python train.py --arch="unet" --model="segmentation model" --dataset="aerial photos of the United States (SatlasPretrain)" --train_examples=101725 --image_size=48 --crop_scale_min=1 --horizontal_flip=true --num_classes=8 --norm="batchnorm" --activation="leaky_relu" --pixel_unshuffle=2 --widths=[64, 128, 256, 256] --blocks_per_level=2 --block="sep" --attention=false --upsampling="nearest_conv" --init="torch_default" --residual_init="none" --optimizer="soap" --beta2=0.95 --lr=0.0026 --beta1=0.95 --shampoo_beta=0.95 --eps=1e-08 --precondition_frequency=20 --max_precond_dim=1024 --merge_dims=true --one_sided=false --adamw_lr_other_params=0.0021 --grad_clip=5.0 --steps=12900 --batch_size=128 --epochs=16.2 --lr_schedule="wsd" --decay_fraction=0.4 --final_lr_fraction=0 --warmup_steps=380 --weight_decay=0.2 --adamw_weight_decay_other_params=0
Rows from block 9 of a small segmentation model, named by matrix and row number. Rows with one number belong to one channel. Each number is 500 + 40 x the weight over its row's rms, rounded and kept within 0 to 999. All counts start at 0. Numbers have three digits each.
After each channel's rows are labels from the 100 images, of 14976, where the channel reaches its highest value: "top examples" is what is common among them; "place" is the part of the image that holds the peak. Only what is clearly more common there than usual is listed. The data: aerial photos of the United States (SatlasPretrain). In brackets: how many of the 100, against the usual share in percent.
# convs1: first pointwise conv (model.decb.0.1.convs.1.weight, 256x256x1x1), inputs 0-255
# convs3: second pointwise conv (model.decb.0.1.convs.3.weight, 256x256x1x1, transposed), outputs 0-255

convs1.73:489474516527463557569549467492497501479489516408476514468505485497525498536473587508499420466550486566499519501518473489483507518547554507490620467553552489409456487587461512439558474516557447478587532505543445550451527571540510352443503510461491514465490526505473523477531491465502487529522568564530486508550456472530526501526506453514430462472496454490538492519535434526449512472489466482482464462564476527457446487500453512489513536497460513529561510543555526549451449499505558519443497556479574539531433498473530501521492479485411489549539527561488574527470508544435560561433475540480511605447531504520533490528475520513521497505572585565456486511513516515492457488522515510505561490479478493555429467572444467473500471450589520475509495492529527488569512467501512
convs3.73:469500403546589547522519435483444464468504511435511478479554579497508608476495424518512513476447519458542520498518513533554490537433526574479522498403521501460491446564494538484587534525523466538470524452461577462580518493495511507526508509510516509524551456491519552473515556511535444469443502528511463525459500422399474521494493494456509511499471533533546517481506452409528477492526510543558553475530490492496514471523513556471486518535433570472519489557454496496495497549510495476477482459514473502496517491580535519460544477415506583541436507485490443519570529559506552527428482532520557514495514484452509570548417524565495452456490600524556489497587490476546485534488505496514467444525448483506415520514470510491566483564471551521558452513495521466540487550465418
top examples: park (42 vs 5.1); crop field (40 vs 8.7)
place: middle right (36 vs 11.1)

convs1.250:437532489487515491500534483502538421551484501455530499458505495549594467553548452484490496443502513613516464491465494489504435538522533491478436473431497494571489553518609536530417458526454492486507516469539492510480522517467498532467458502460425489439498472454495429510481487453534468511460493448469503458521459495439518418519504527442475423444511423511447515484503531534492529515499523487553492551493486521568487515550467479508486498444501523518483618530513489505512419512506527528587514568465483510495567455557545542505529521557464486550513520532502531557538541472531454429507530458542456559524520451461520466425497531505456479520388525552522502496512460493599538525446482488499471487495487469538445457505470543516337520568496478473460536503542429493485528563487502
convs3.250:464521478490525556555493500542537426467478438496541531529509509521506477461481566530486522508492478475559481496500560471540452501487538490530523500545488473512484547557444504497500478536427553567495448520480490468471552482499529517510479484549441490461491461438535536471548547467483483546494510427528435571521509435603524525490436540441514486518556559504479427568517466459476512432510484582431552507482451464526473423539443503510621424539497490502459487550487483499506452495443523500470482496541438435464520486460446527518458431412578575486467523505451492563476532514554513460491478413467488445493519459497478448462481569525484468430512517524512514565444583450437529498474473480532549472500511478561502537471429460514512433471472544441517436522512494424518560472460443
top examples: crop field (97 vs 8.7)
place: top centre (37 vs 11.1); centre (35 vs 11.1)

convs1.182:494471449483522496430532490562464480444459554434531568484452518590417560493476548559458507391476553452476519514499495481446471497531505504486506502527457496424474590507488486465490485492476514534506507410557498529536529526504471512546504520483524444557529614483519538525473506451562570453568542474554489515468466471558567545536413484479502572527539493497491483515451469544572593493519474496512519480435510545517499480476504429518465419530480529509478434436531509439442504443505540438547488462498496497477502460493527513493513468565537480527500380450532528482534468551466504512502487557484511485466512544544456477512489509486433479535526532503499525548465511460441419435598517460471529519487507517502408455484562548493476460480513559528434497461490522516490433546490547
convs3.182:472515488460465524543442469545434582464479502476540556465506523461429510530469495495528510416554544445529492528527428474506489522466471539515465574440481500524559520472527467480503497524513496600557475449424469537482528644473489482450491481489467463456537499486528510489436547494475398538466431522450535545473510515477484486536518492378493505532478510496488452479551496471455480479529511487489524511486521517424452516510459512483488515556473578453511497485514497546544448465522591542461473449498471544506498489522501542400512473526494470539505529467499500507474426486517501502465502486477518484462546506473532527591403478483490434484483547582468454507495516469479474510486491492476475501492480403550508465497522547458525487552459555490599523608586443519524572546551586
top examples: park (33 vs 5.1)
place: centre (36 vs 11.1)

convs1.105:522554510514541498600456446526469514495463495445507422447547531521476459493529494491472571444424520516493498484591537479519450495451555468493498569531521493536458504461452474514524479482482470519537513611477519595501463467465547466498458440495495457480506483524482505495510533515527518541539471555590558388470495496544435442478519432504471433497523506515463495425496534535485492543525541451558527445501464510542541475528463540525435534451554453498444545506514512496497485436554554494506478519549524510512454546534521429468498530577505418531410500468555503504530532573525527479507490476451580552529521552467486503487483542522518513527517459556482472474512536488523475572502539495515525474506527482484485406378455500473413485531482497572506470499511617432567476489501500
convs3.105:467478455501472479451498499492525531440485489448519491478461469518450499525465508553469504513449456507502529446475530511510472563525506598514490501457517545585508491446577492529478428447531503448557510501495478543474534480538493520471457465598519524525519454489473469538443597521485534536558440440525584520464540483495570526482503480494435567460514494510511530578495448457529550483444524479480443512494561566495558476429397496516464532479499454468492480452495540435463576554502507532428548489568452470603509498477527489533546525519549492469616454422538475482491554472518484480472510538450446485475511570443549436535515485467432513444473557520516531462500531536438484475504456508475467524484551463545512568490491539465565505505469520396450549504486497550552543500519456
top examples: crop field (92 vs 8.7)
place: bottom right (45 vs 11.1); bottom centre (28 vs 11.1)

convs1.36:526550494565519470495523517511519472537396466561468478517510522468504447507473511526459518488538483511472635550550505533491533493557495438450550497475541523443485428508536437511531449533540502491445479472519507547549484518528504556557477476521438495526545457449472567485524411492503477488460509461394597469516484468523555437501537596589501484467554485439422495506513566495451472534491534515477551543524492475556447476440445509508540501528514426511515533502537483617480538496511497549475501481525518476539521461477506511493439522469456554473540548448535534512470544480500526495538492442498477526544510444481513491537511507524498523455448501430478455517500464497537461431491503500452409484471546501492490528518515520481509391585544499511449479538355498492488467542574485
convs3.36:419475511495535519476521539491485476474569517452496482503449491554526432493474531445496534554516513484496476507459488506454521499524548481524492468481509540597471537507488528474495493542470480554554597525448482458498566507635411495533476596527544480574530470518559527478522560468512508481503461471450480458514522454547506526524522513510549532491460482485504496550529509542503497502482530487504488540554408452540543562479517554508496507451511464497464563491470496488448583513498438524566484410468474486482483472501546489553449483511515474566579502550516522549562496562493518519577492508480613499514489493510566466491471517517532440522601466454511525556413518488524502489527542514476495496475604484536584492515524378469584438547476483481527440482509437546483500535429480
top examples: building (78 vs 41.5); park (49 vs 5.1)
place: bottom right (44 vs 11.1); bottom centre (30 vs 11.1)

convs1.2:527501542509540482545454571497437523487518467490505487522555480528443463470482544509560482486497485479536423507534554490534486506549533575522401509434528542461485496424559508555426493530484507489440548521458504487515433519470468484539435515503483463503489491526523520531540520493453461372479540484494471512459473493432510521520547542506443533581511559430528483534465493421556499470448531526473468471507575472534578503543522518484517528516480539465479524415488500438529473542536470457543478523481538538463489523444469491625507514489443458483570560564412539495530505502508550469505454512505497534468491465562505474491532524533476526473435418522439545494538393528443482458499558475500539460515482525514459525579485586526503521492517488501443456518459585533456412569480498
convs3.2:479524590532499540579527553534528514549444518477503514568449514532494472439494522510582523446459454498515503533495468493525457467485490541505560494586501503473426537477474508456392500474523552543570523515449557532454513437538517430458529560447529512467479441464486479460534459434520451532537431463537465490522508480555476468496449468519469434485519421526460453367519499502595473454462452547477539496524476459484494452570537520485528524548509497494433511496486496536496534500485567483505546497460494493475579492538551494506441525486520531509623557435464463459475556499573550438488474520505506449472502465507514513426421483460488452476522597483484546472478495505479547505440494450509481477572483497449454452529488475440463497546505527518535544508494492446482513474472582
top examples: crop field (79 vs 8.7)
place: bottom centre (82 vs 11.1)

convs1.44:505490463485582511499525533509503508446514527503490531399466497508506524477516510512506468520477544451486484553490484477520507531501431497520517477553459452520497536506517450435390540526461485449545506545494455480497456510479528564573496532485545456586486491565530423499484510568504501496508520481463473491510474502537509515503510529466412506339586567506503483621423521505471514434499580452503490513487472550467481482566453479464477440495480515493502562537499461540453510553507489480514548539490497555548499535494450485442470487508471432507483516516463492529477462508509507525481440498510451474540520488537593498449500433457389513481462514538522553522570504486401456478498478577519472552517521536355507454493544461516451520481462561464470478496580529543510492514424512
convs3.44:538540448524528548550534527410509448576512501459512467486549535453445474476520552483500491488485519523497541481532562444518442500548538517477532518546501513458444424556410562510493531425525427459483483465438472487535556508480461487486556587532445493471522442529482546521514515473445557544384493473526538515493486540499441527473517467593505505497539423550471520424410480572510494450526475482577512488447507527563519445538475469506474447503432446500525489551456498547506413481529537544545471466503492491535450415515534519533437489408460491444493500490468476482456534466474510459554505466490541486484516435492502508453457428538542518534454547450486454493571568475529533544464480482561415535532545526483485508495515517477512559482505510561456562492483521505498453484523429
top examples: crop field (94 vs 8.7)
place: middle left (48 vs 11.1)

convs1.125:492516430526456512507496482453496545499491500499477496472490511516519477489502453570524507439510483468430434466521486498550543478466514505478470375464494472490497507579445511502496558481494493486411544496491471468518482477509469496509516491500553454541434488544467384465548595441520496507458485466503520501485436551538449445516477518431508494503526489551558458555487541613478470441544552533503456473524462562523535536474441486476555481457478478500554500494538515506489512530423506481454482564505488529412472526557500499508534511573487474478500483484492502437538392487484600411472472540510472428505508531498405534454551515516529553487487525536466554480475517492495500400519477442530488539437540485460502496582435444504580519524564529533428482540478510501456410431535476
convs3.125:475493500507503475489450507508437462526557522487431509507518528451495471527508464506431457474498545532513538487529402502514494485518544426518473514452499471464463447572543490475468491449559526525544571503484547555455475471528492464521515537466419473469479462554507527501490516562511538539472548473489564445461426533424511575510505544526523506513465544570449477441455485476518491488521448543462498530520512475519420567544597493552513472550538516522563489413478523468535513451443519527504388466506487501467509438410501526532561552502483493454489505484485501551531514495466517465478558451524523510478522462541473539569515498569387458497537485414448469463527503415398504478523488535498512507513533451501447470526581507523441541478446450479527561500501514507504399418514577
top examples: crop field (95 vs 8.7)
place: bottom centre (67 vs 11.1)

convs1.180:448493466496468495453509536508559514513485540403505549422504465548477574477525546571531536516525480456528535567491468484434489602512504512485505552523491523481479516465473546516501540535529508451539519497550473505470497500573468526462484533460460482489526536435532526457479450462514530507472485542482506481329441498511547499521530494483507531526495524501491498497592468479560519519513522485444491461475512480501475535487548496500526462514466493573519502468508570592553433518483540484460536488464549469509495491539476467452512526491529504511535413490523490535505490489502534543488503538480476412472559544518487470542460505507427479406603560573436528540550507382464522432561484484425459528491501524554371468521503502509518511511506622443537562477516483509498549523551522
convs3.180:576502489463505596498589442456453504477494418477506459551498519521448433474480441499476595460556418488541534502539537516522492510461553537502420511522564450479499473507440464511481546563533536564501518534473471487527544459462447486580481483498532530551549484481581497506567548508548481430443423459481442453433477522519461425467524450451533537562429533470545529501511527485483500534484517558479489514452482518455550512493450556571552511468505532483501525571492589495522465471513476489510531500551505463438449503553497463493541478417526582578465541494502501446575525558468509575504480435414528516432475495506458526513433499544540452485472519516516468522510480502503537487551498470532507457474508508502472471550446453461473403514477543471531513546502523484468481508562486
top examples: park (36 vs 5.1)
place: centre (42 vs 11.1); bottom centre (27 vs 11.1)

convs1.3:457453502466446450476519534504451454504601511534534490472544484512495464506506524448502462493567471481519534485543518486493481592483523486487502461466451451515472533452490493523506501502342442484537482503514531387514552509507535510464536527442561553523510453536490473518468468458491535518446542512557401496607537488520377579494552452499532543512502523502425495497512516462516517536495538442520455471496556524580573532468523486498486500504518537509487512515569504484464533494522502572410510490511454480466448538525520472448510550556541568484539502418480434494602475529487521456472473468540526564498470491541552481541469529479418448533475497514550493525478590519517516386460474515492473544533489515525534553519517511482559516477448502539475514503508532575457529463566506
convs3.3:469506516599468531413558483570494480466482427455499457552528506510554512505511536513480546513585506556493537491541549507483439574477469439492465458565469485535537481509495553494486449522468495460464487524539530488490439503474498529492435512483454484530505546475528493484491476549511538449491437488441547466497422427509493529525508535464513612500564406589570449499494418552568510507500541530468444538466518516547484483539476543455562553459473550513524542479438492502496489534479525483505548494491547487497508525505535522532474547494553520507533487489522513510586430499546585509525450459488551458434537524505430493447504501588517456494532458554491507577520491529458517538510527550504441554485447423497432378588469469486525491511503516428490502520557464466566491468526544
top examples: building (92 vs 41.5)
place: top centre (44 vs 11.1)

convs1.210:475507566488602536523548527491490491534512506487470488507496481481407539464497508472532469504450541536521508467556506414493449398468496466474507459542492504510508513544493521531483482528520398503503521456449464574535549480473567494606542498475516427481559470499514430474459455477549502495524549451471496547586502542465544539554371556545542528456580520515526495478472530413531548500486462483477511505444527530485552564486400528501453554461472549517508462451546501448483497458517462539492566531451552458474545520498529430446577494516516506479534422502516522513435449515444440544484465530489551560490529530517517565488504499496409446511529506458498518494528542562517445494441505487495477511448401473509544504482537548477543473488496515484476476488493514571491436430518467
convs3.210:520492527535475512513495482476474477541504525487552447495532499455490475479521565525500552547498480533468550561479522556488519532503479431460515540491497451535499497532458448524556575551562511487470510521510578478530621515552473526468503445527499420527496513525477449481446436517478488496498450473515456540569441521504454459528504472498444550527442419407423512594536472555512431523498493469466580483431459545571442465550534417513452574536432528539485477461442541525516457493469494452469520514456505493467448498523516476471503497541465484590496532472443463557456476589409520589535461462477524495449488438457444541478531505552498469519474508509491569434530533509478502595505529548463511493487539455501506450539484519482524468493482492482529531488544508455547482543613468
top examples: park (72 vs 5.1)
place: bottom centre (31 vs 11.1)

convs1.50:582502536538493518494526478572490496515495577348486470457527509495526497413522495510466509448495466541525465499521529448458529521521483454532488544536455472484427561564527537559552615493460490529446553490497452518520534412537472467481492474506511527553558584506505493443487499504484554496508530457535545437459528519514478503509532439505504496550544546546489577513613571592494554485586521563459468557538489515540483578556483500492469455470509498522517561497517559465541560501529491450542530526474484499494419539493492369486513468523531426510488438475546496557549561465451475451479507535443516567525511498496520504472449505535552501523545509537485500520450544478581585440507451507567500519527486502540480487510518521499487534536516503504431504475497489517516482504451505
convs3.50:541532528579546505520509565433467505471543490471523559505495415598465502472531477487504492527468513506497430518495500482473510582564528451490428471489433521473542444515527532537545488485527428505523478543632498490507479497483519506439459444534478514504476498435525464476490433509482568511466514540563472516444511485498468477531481455486386498406439495494494539589467507448546512533474567491541468457516522475549488540485465528516411483523523564511518510453475538493461561537464455516492560490475595489469505539506500458446441480551535444459449473533476600466498545455520496516452527486498497503513434465494545531462515500530535513561548501518517462407509464458468560431429477481495556492527499527529504503522520520486491412575555472540437472433441540480477538447446486
top examples: park (61 vs 5.1)
place: centre (34 vs 11.1)

convs1.187:453521505535419479441513532470530527500548485520501536560524489526462488430529521505503529426485512522485520502517441519477486470568541484615458513531530485494536481529475589521552425537500451506528485561511467436521475508488485477526457505509501507474438489474483479493501466482497466433531466564487532561456495528564496444457559446425477389436421596429499474525565435522531458520542446548572522522531525581469509456458456500551513500538544499524561558477534513538545415464485480507545496486518523488581456537471467456511488540534461456505473538605455496547401490482459444577534462499506506579483503505538498503498502463469501495503488519526468546537524525540515487513491438393480504487513445508464507479526510537489441493518506503478464529507429541569521516402438562
convs3.187:543448489542514483487533503502419473473584529486527503558517496474564500453528504460466504542548541521452513535522483475545473533498501448520489473526486500486546492519492504498581528467520535489447502535515516455534531583464454480575452508530476490506530527466598515511527535524480455518527533452494499481516485476450482504455482495541465478521588573539488498516474464537515435518499515531498453544514383497440500451518482556479426498471556538543519532414549479516411525507447477511465445424459445433401396543459450483486473471509526537530474503478465515462559508491519410480562479499573453443551584547466502482614489452509457507420543437465575544571530511480486473512489488455571539518507489537449533558460532486530493497525492527510504535487501466591510500409450502
top examples: building (97 vs 41.5)
place: top centre (48 vs 11.1); centre (35 vs 11.1)

convs1.205:464496529485540525486480449509526503444493538510452412489448496501540493451518483513530517505516516542473463467469459494512546531449446531475486560543561484483512504512572518488449516503529461489520459503554506484495520535510513471532595475463510468578441489564505553542495532507519522501462526497475442486511489525588428498515539483519466506457481455496477517529536514515484414512481506479577531453462550526475462472575550485546530493539464469480470499543486487537475547480558508527500474528464527416474530461489454570476435527562486534502396492546506448493487536520477509497457505500466492513485429489500577463509507450503473462444403534506492470514450501534511518492495546576449540502515488465434459483549689333551568549456496559410494510535509568516434550496480500
convs3.205:507526482546511563576462431535535519506504497510443498583457505529480472450440517491479568508445521575504528509496566468536506434465475573512456496520529455477433424523444503548537474498560537449436506530423538505524540472489505581543564530454528607509450460540490477489462444499589538499507506547549466496520487561507564487552534491519472465457453544470517472593516507479455544467535505560524486472483586494511481565602464507560519496533491539461505523459509503488509480541544545511464544535560466496432556503549480494403529496463482482514428496506458476524409519409549480507487503467539484423464448477398480403463522511471498523529480459461494475479540511504475579480528441475532483545465481501528496462518489529494514488458447498466508520590524552510509497439509516
top examples: crop field (88 vs 8.7)
place: top centre (47 vs 11.1); middle right (31 vs 11.1)

convs1.233:582517576559475474468575528480551506400451457555465442497503500514558446520429456511501496530478426524479433530580527486510509505512464509459516408525528501526438513500396520504520491521508464517437438440515507496505493491496527432568522487463465506428559489445380469513498485483516484474473543457564498471511486457485472440487534408522516442450528593461491535496455501503520467503530530477504547602424493456475503463521493460509506504505535477472506509514563569537570474484470492576461488522516515460545474545446487530471488474459476550505485436464567431526482471448537499528421469459463521511506480455457489507489533547506549555490553479499413479507495525450507533526519501496467530517424553479500575511475475506547563419510531502499510474480379521542483483548550511
convs3.233:527564446512464552514519426436496455471504515502503518530528492601478541455550516513465470521474539396494501456535540497529504521540564492515466533465451507528493449509487462545498612501551393495502457502508558481499560494474533465359420535522535538476563450501523533501511415467472477587486526558605523469601493541527438461527506465481462459466497528503532579499453490486459550531577507559520496507542476479428497465452460518409524566507470516537506462511540488536456478522509501502515543525575447549452539457484511493486503523477521479498470490543535581488487533456482503500537542493537493521479542470529487526513513511536523482533499494526491538472488589465441477397443434437516547487480509515477503511526503537532503479565453544449443475485459463460470473527421472
top examples: park (75 vs 5.1)
place: bottom centre (37 vs 11.1)

convs1.166:534511509548491484531547458473528544529512505497466469502517550542486505515543512503434551464529472474509505488450450570535506529529461564496469516459516421514510557447528489492533452492475545469498533525443542457467464469434485511511474508510448478460485484494519496559463532490528555545542506573499474443523526463557466494521499550450524500563509480450485476485540411528422495529483452475490476478486652521532486424501519637543440506451538462521454528517481476505510447525482520470410447393519499512480442523456524546436449529532473478544556513455520479509541551571398449487499468428451457495615487515524454544534514418440431479491506493518522549487472512487514503530458481561487535579482517486508571515487491476550506497451481552500493478440524516522498432445547413
convs3.166:491478553421495548523488480578463484540496470472538478570474469503540469534473519479546459411554507508488456466498400511506578569527480513483407459500587495474538471413430484444526505497493501529503527513473474502456513493486489492465490482487487506474511527545479546499515426534480502503544526539454511494528545498453456615546492488496445473486481485522492484506536512514465437539479448543561586480465432410546465516456497373462549537591553495539518535476597517508475457507513416552552466461476523481524500536454444537515402455483504475575468527517526567502478471521442528441474528494494488484562469478521537500480512445550489545466533408497476471471515444483534487462541471569429463557534517511486513443538480486518481484422498481476555490549528508506497493468477592
top examples: building (82 vs 41.5)
place: centre (74 vs 11.1)

convs1.230:520500494578475475387449475546455542455547440517499512517522443465570517468523483487461482529537481538535515509522456441499499584443436483471557550490532525516569437455538466506518497474466549493521533448503493453562468489516492484553512509512546577521516477462465374525527453414471451543528522517514561562456478504453446565452486483485459525451555494474508487489501546476463556537462404471469522541469485501466466488509534449479513508514543413470468435501447507498483458482509507477393489496526519535503487451462477494531495441510520573483555446549480508485457490489562565564485518443479511515559485536443462536483530516541472529490525467482446525410493476528554485486524528512519465561516541527553517502428491482518520484561460483495470517561469491598469552470653509
convs3.230:537512425496498493596508497548505499472530515486483467492488490462486503455466467478503497535513481527534514467504459460547505424542477476519480538517578569471468530526530509507449463504497529500503534377439514451520475493555515533404488495452429517457500544547480487442477520488552486515487469443473527480443516412589547448422452468516523530484507506467513493556468520524430446497456524519462493512435517408535561543462532508486443514550542435481457549614461422482501464570493429482468472547522499464497550519550540471456498525530511453459539512522462492568574487519470491515456430479525456497517469442430514566524523475401517497462510593537473431530500462485495537522493521554551534515485562531539535593470505493491448464529577478455475455528490523474499522531426438
top examples: building (89 vs 41.5); park (28 vs 5.1)
place: top centre (37 vs 11.1)

convs1.38:507471516521573512479525593494516470525479449477460522442527509504454502497476487500570502577507585445523469492481427478568455509581397563541460536528559469435469456475420477483535487520445504510535508512492482498508487503514556561478577494506520510520564463508537516470497503466504464506547511505525500514466475590456540510452512485459487460514576559501505483593451495474488461454509434501479478501493529566544497525406531499513402464528470524509477479508544454553475465561480456516541501526498462529457456475513531479501387499505454487597411530485520524499522486451551564559527441486451481476502546537483523543416569541497523555559518424478479498470504525511557453504532528428536416548518537494410544497422535460476417491500521496485476476509512561502542504489449523
convs3.38:424545570499563485513456544497557463511478471514592468458491519466442492541552562498495588483497519580463509461500502482454375473498444524446478527497520543557490568487462465503516586583589472478569481574513546518521520546461468494543502476487497493507527446548507515441528539531516526491464538504534413466505482549509637483490521496576552529480533557577521565466530500557442482511525493518462482551485451467482474528472506482470489543529477541519523499581432541492446487498466511538511513511510509492486552461520439501474484578531500501443469555531455547567502490400478560520554543504519535474512609547502565528493537456548538510510519465437483497582513526487493502531522581416454491480481530493509489497482468510450470484465537466495524455503551537531507449484488497
top examples: crop field (89 vs 8.7)
place: centre (84 vs 11.1)

convs1.71:577508447506495552478503573520539534439507494516537539513514488523484540528529473484532530503482563495463555531427514567453463463541514513476487560510526477492504498486469460500578461508514474517553494535504488504514580494500512533485552476556503522416510453486535592507500512536510471649561448563541520457467555489499500490522513461494467505399479512521462509511463478518501535467477513534465461540476490510540550579491439505478476448517459480477471539534580535456574435580503446529448559516538528487516510598481512484541433489488596479489424528530532566480474482507527477491437531490488531486516562575463553479428420464575502536477489513462487480505487505494586494442536545554490494429525541410440421534515468461467586526549525490549496530535561482489506472508443474
convs3.71:495518456502468526432478474501493510549472450520527509498464466493453515445476538421511514476501470526514495588500471545553431459518501557451495493455576545422496586422543531479479563461473457454545532490469526516491524544418465526485467496512442564522527510422572533492538543496501548564464451542495390439503509547490503488517552494509452583490459566554437551556504499548525448474419465518442502500487491431521531541526516621516504523513571556459520550561450482440508547497491443481479487507452527502473423466480528557531476563489527487487543495466401484455489553542458558501561565535520505487550481508497539475501526477465464493523458509510532528526466517517431538508482487476501518513525392464462529546562471528509445518495549470510525494491474488510575477440583482
top examples: crop field (92 vs 8.7)
place: bottom right (52 vs 11.1); middle right (41 vs 11.1)

convs1.168:535475497524526499529500515526520424481495528544522450490519508522486553511525456503485470489489594494465489487462471495497581488501382537475516526457555507508512460534489521503520463520558553440499441526509540488479502524502501484469524483520505480413478492458475504492488479431555496573444490439511456573479484501533493460519564541477548486439548508511501498611493540454525493489409506447482466539527480547451564520542414525541608543499480506496487480544523458462504558468463531557596492537463516460455500475470468488501551512464564435510404544491520485463540515552488478506476503544515470494500523518514623547547489472505522515556432519478497537467452459529541526475477533511517514475497537482490515402578620535531642532506591524461501483518476564496490452516423472
convs3.168:522449490412460564490568513516612482523497517493515505523543566502563537519540493498509464495437577551493466468507492514499464438453531593476511546499511565512452439518484520516470477470453515489500475488459490440514525531503582505494474514449395479495530424447489604505530526509467555491586498526516502539511531566444525439528489481460556455476463513545504496509487492490473549542469554520510448473472572579544510533537476387474534507503548539525548487455489489524503523462421537442476521480520474512481511439517409486516461562483535412548478467399491488476455537519516451492512472566536478443491491532539432517495494471503490497507519450471494534460456458484474510487499466561463525561490478467440506445503587506496541443433396522521470464564552537472523454498458448
top examples: crop field (95 vs 8.7)
place: top centre (84 vs 11.1)

convs1.183:424459456513523491532487519506530464531530581504438580461518489480489441504533557526494468472530489437462479463500429486508579429497518434505561406503493479498564484494538552450474578507428485514533484464511497490501503505523459416488441471483499485488476511501495429473494455557501496561480457530417505577494506503507507463411528617568476499547515524498551482532422454550508572526546485496484491455532489533520561533495478504527543505443497528543523505514519542521552505498498480440498549515498468482534501468490492503456498514592508451473396478469566422510479523532552425564518531516498455423497510483507473517494494508483588526445564504504486525511504429482471508556493454468479439470475544495554530494553487485434616561573445553466486489486533484568470441511411528
convs3.183:539517491441518523451573527468434559489522425549489435511409481537477508513520438514461488479493434488440450473441505439474405545455513524498502452517540542514407499467531478532513499517495565482486495475528459527514507459547481572489559535454538518576465499456471502533494555576543517445490416493492439513460527547430503454488473474518454544499464453425444478552464536479522455462471543475499562469509533474469465481557499477550510590563455496462498502547450499536495531502437483535492584535447521546546513482460485446492424518556465452531547509516520481500542471468479505505575502485453507521522502502409565457521518487498509439498415489491434532480474597494475471509510458486531533543554516552442509467498480553502433419540476454412541516456448498440459498530496439
top examples: crop field (82 vs 8.7)
place: centre (27 vs 11.1)

convs1.76:313478568530452481524530457482450435518484497453542474458521514469504495534516534546470491553467577515484507472496447515550573489512477479516542469432540495514473485530490550495515513509517501509430477565556488517486550520485484572541522515506485471475503537480498513502487432479480525555500481584421513577514444541489561476553459552461505536478541514559475479599500517432505477515448484542483504507624506511478432523485464538507507480514482487489511571511406483520530556498558517449529485586485489472493550489485548475496495517501461518484524505555476495546489488502491554526438537526516413527498549517549464470383510470483514479570559538522452529440491466518592420515451563488489569510476534551516511491578463534439537547514599481513520503534491491466523451489528494
convs3.76:481503549484523467502496493491462537480401491549416524426503493546549550452448518505491510523514493481514444468532455436518442512525541505541527526578447564580549531503563522461440478503481535502491446584480528542523495528610525518487539587428512508462462457489473400515509519495475509468452511549517522461528520503521539530456497525567522536486620388508505481519591476516459535466527443502468563481508458555502501469434522521546505424484511563494411568518479535515495429501454503464484457549533532431465554472565527513473561514502495558452483502484544507454510431444539506535581525509539477496454526482512538490506492500537533506500478544495484492515490493565487474470450539488469527487515472469461472564440445426479476401581492459491533456451545476489499493533528529
top examples: crop field (69 vs 8.7)
place: centre (77 vs 11.1)

convs1.131:455492521498476517485490463497552508484515540523509456468446484517476496490472529490464466647469573458486514431528498536530583505500447522539402547465558560493496505529494548523478468530475501469486493463481515454531460528547525491498460497496482494445480490512468552491560484544473488510480483566511497511444503448628496491446489441571482549402540512466539452526531511554485477512513507500461569495487482526428498526517595511537558487515483497482476442495571523471454418471508448479524488484479467483540559566461428532526454513441542508556508429543544398492454539426493501541491515508492606493552468465494642471474521480472481485503483520478462464536511460472384468531542477468477419482499470481466454517404553566456512502504478511467521512503528495465519550484531482
convs3.131:471470506438497422458503520505456528570442586574530524400523487467454440503503478491511575558490518477466509528513498482490507477492507483553570486559450540541577464533583506508468511497527422476500527521567556547439474580461577541468472495596525476443526560519512461532484461486460530468527520461503565510527554545481463501452478466492516480487519442462553516478580464463504456589414503482481467461469492507444482465447434483491464483516573583485475504539471514573490579488442514504519496596485497480530482520482476448444533559516515537506440452458511463465589386466470469502504476501517495494500533473489473512469541478496539513495559502466497491501501520501542520579429571500505487498560524490502476497525530397534472475544479487476492480455481591491498435445494542
top examples: crop field (95 vs 8.7)
place: top left (74 vs 11.1)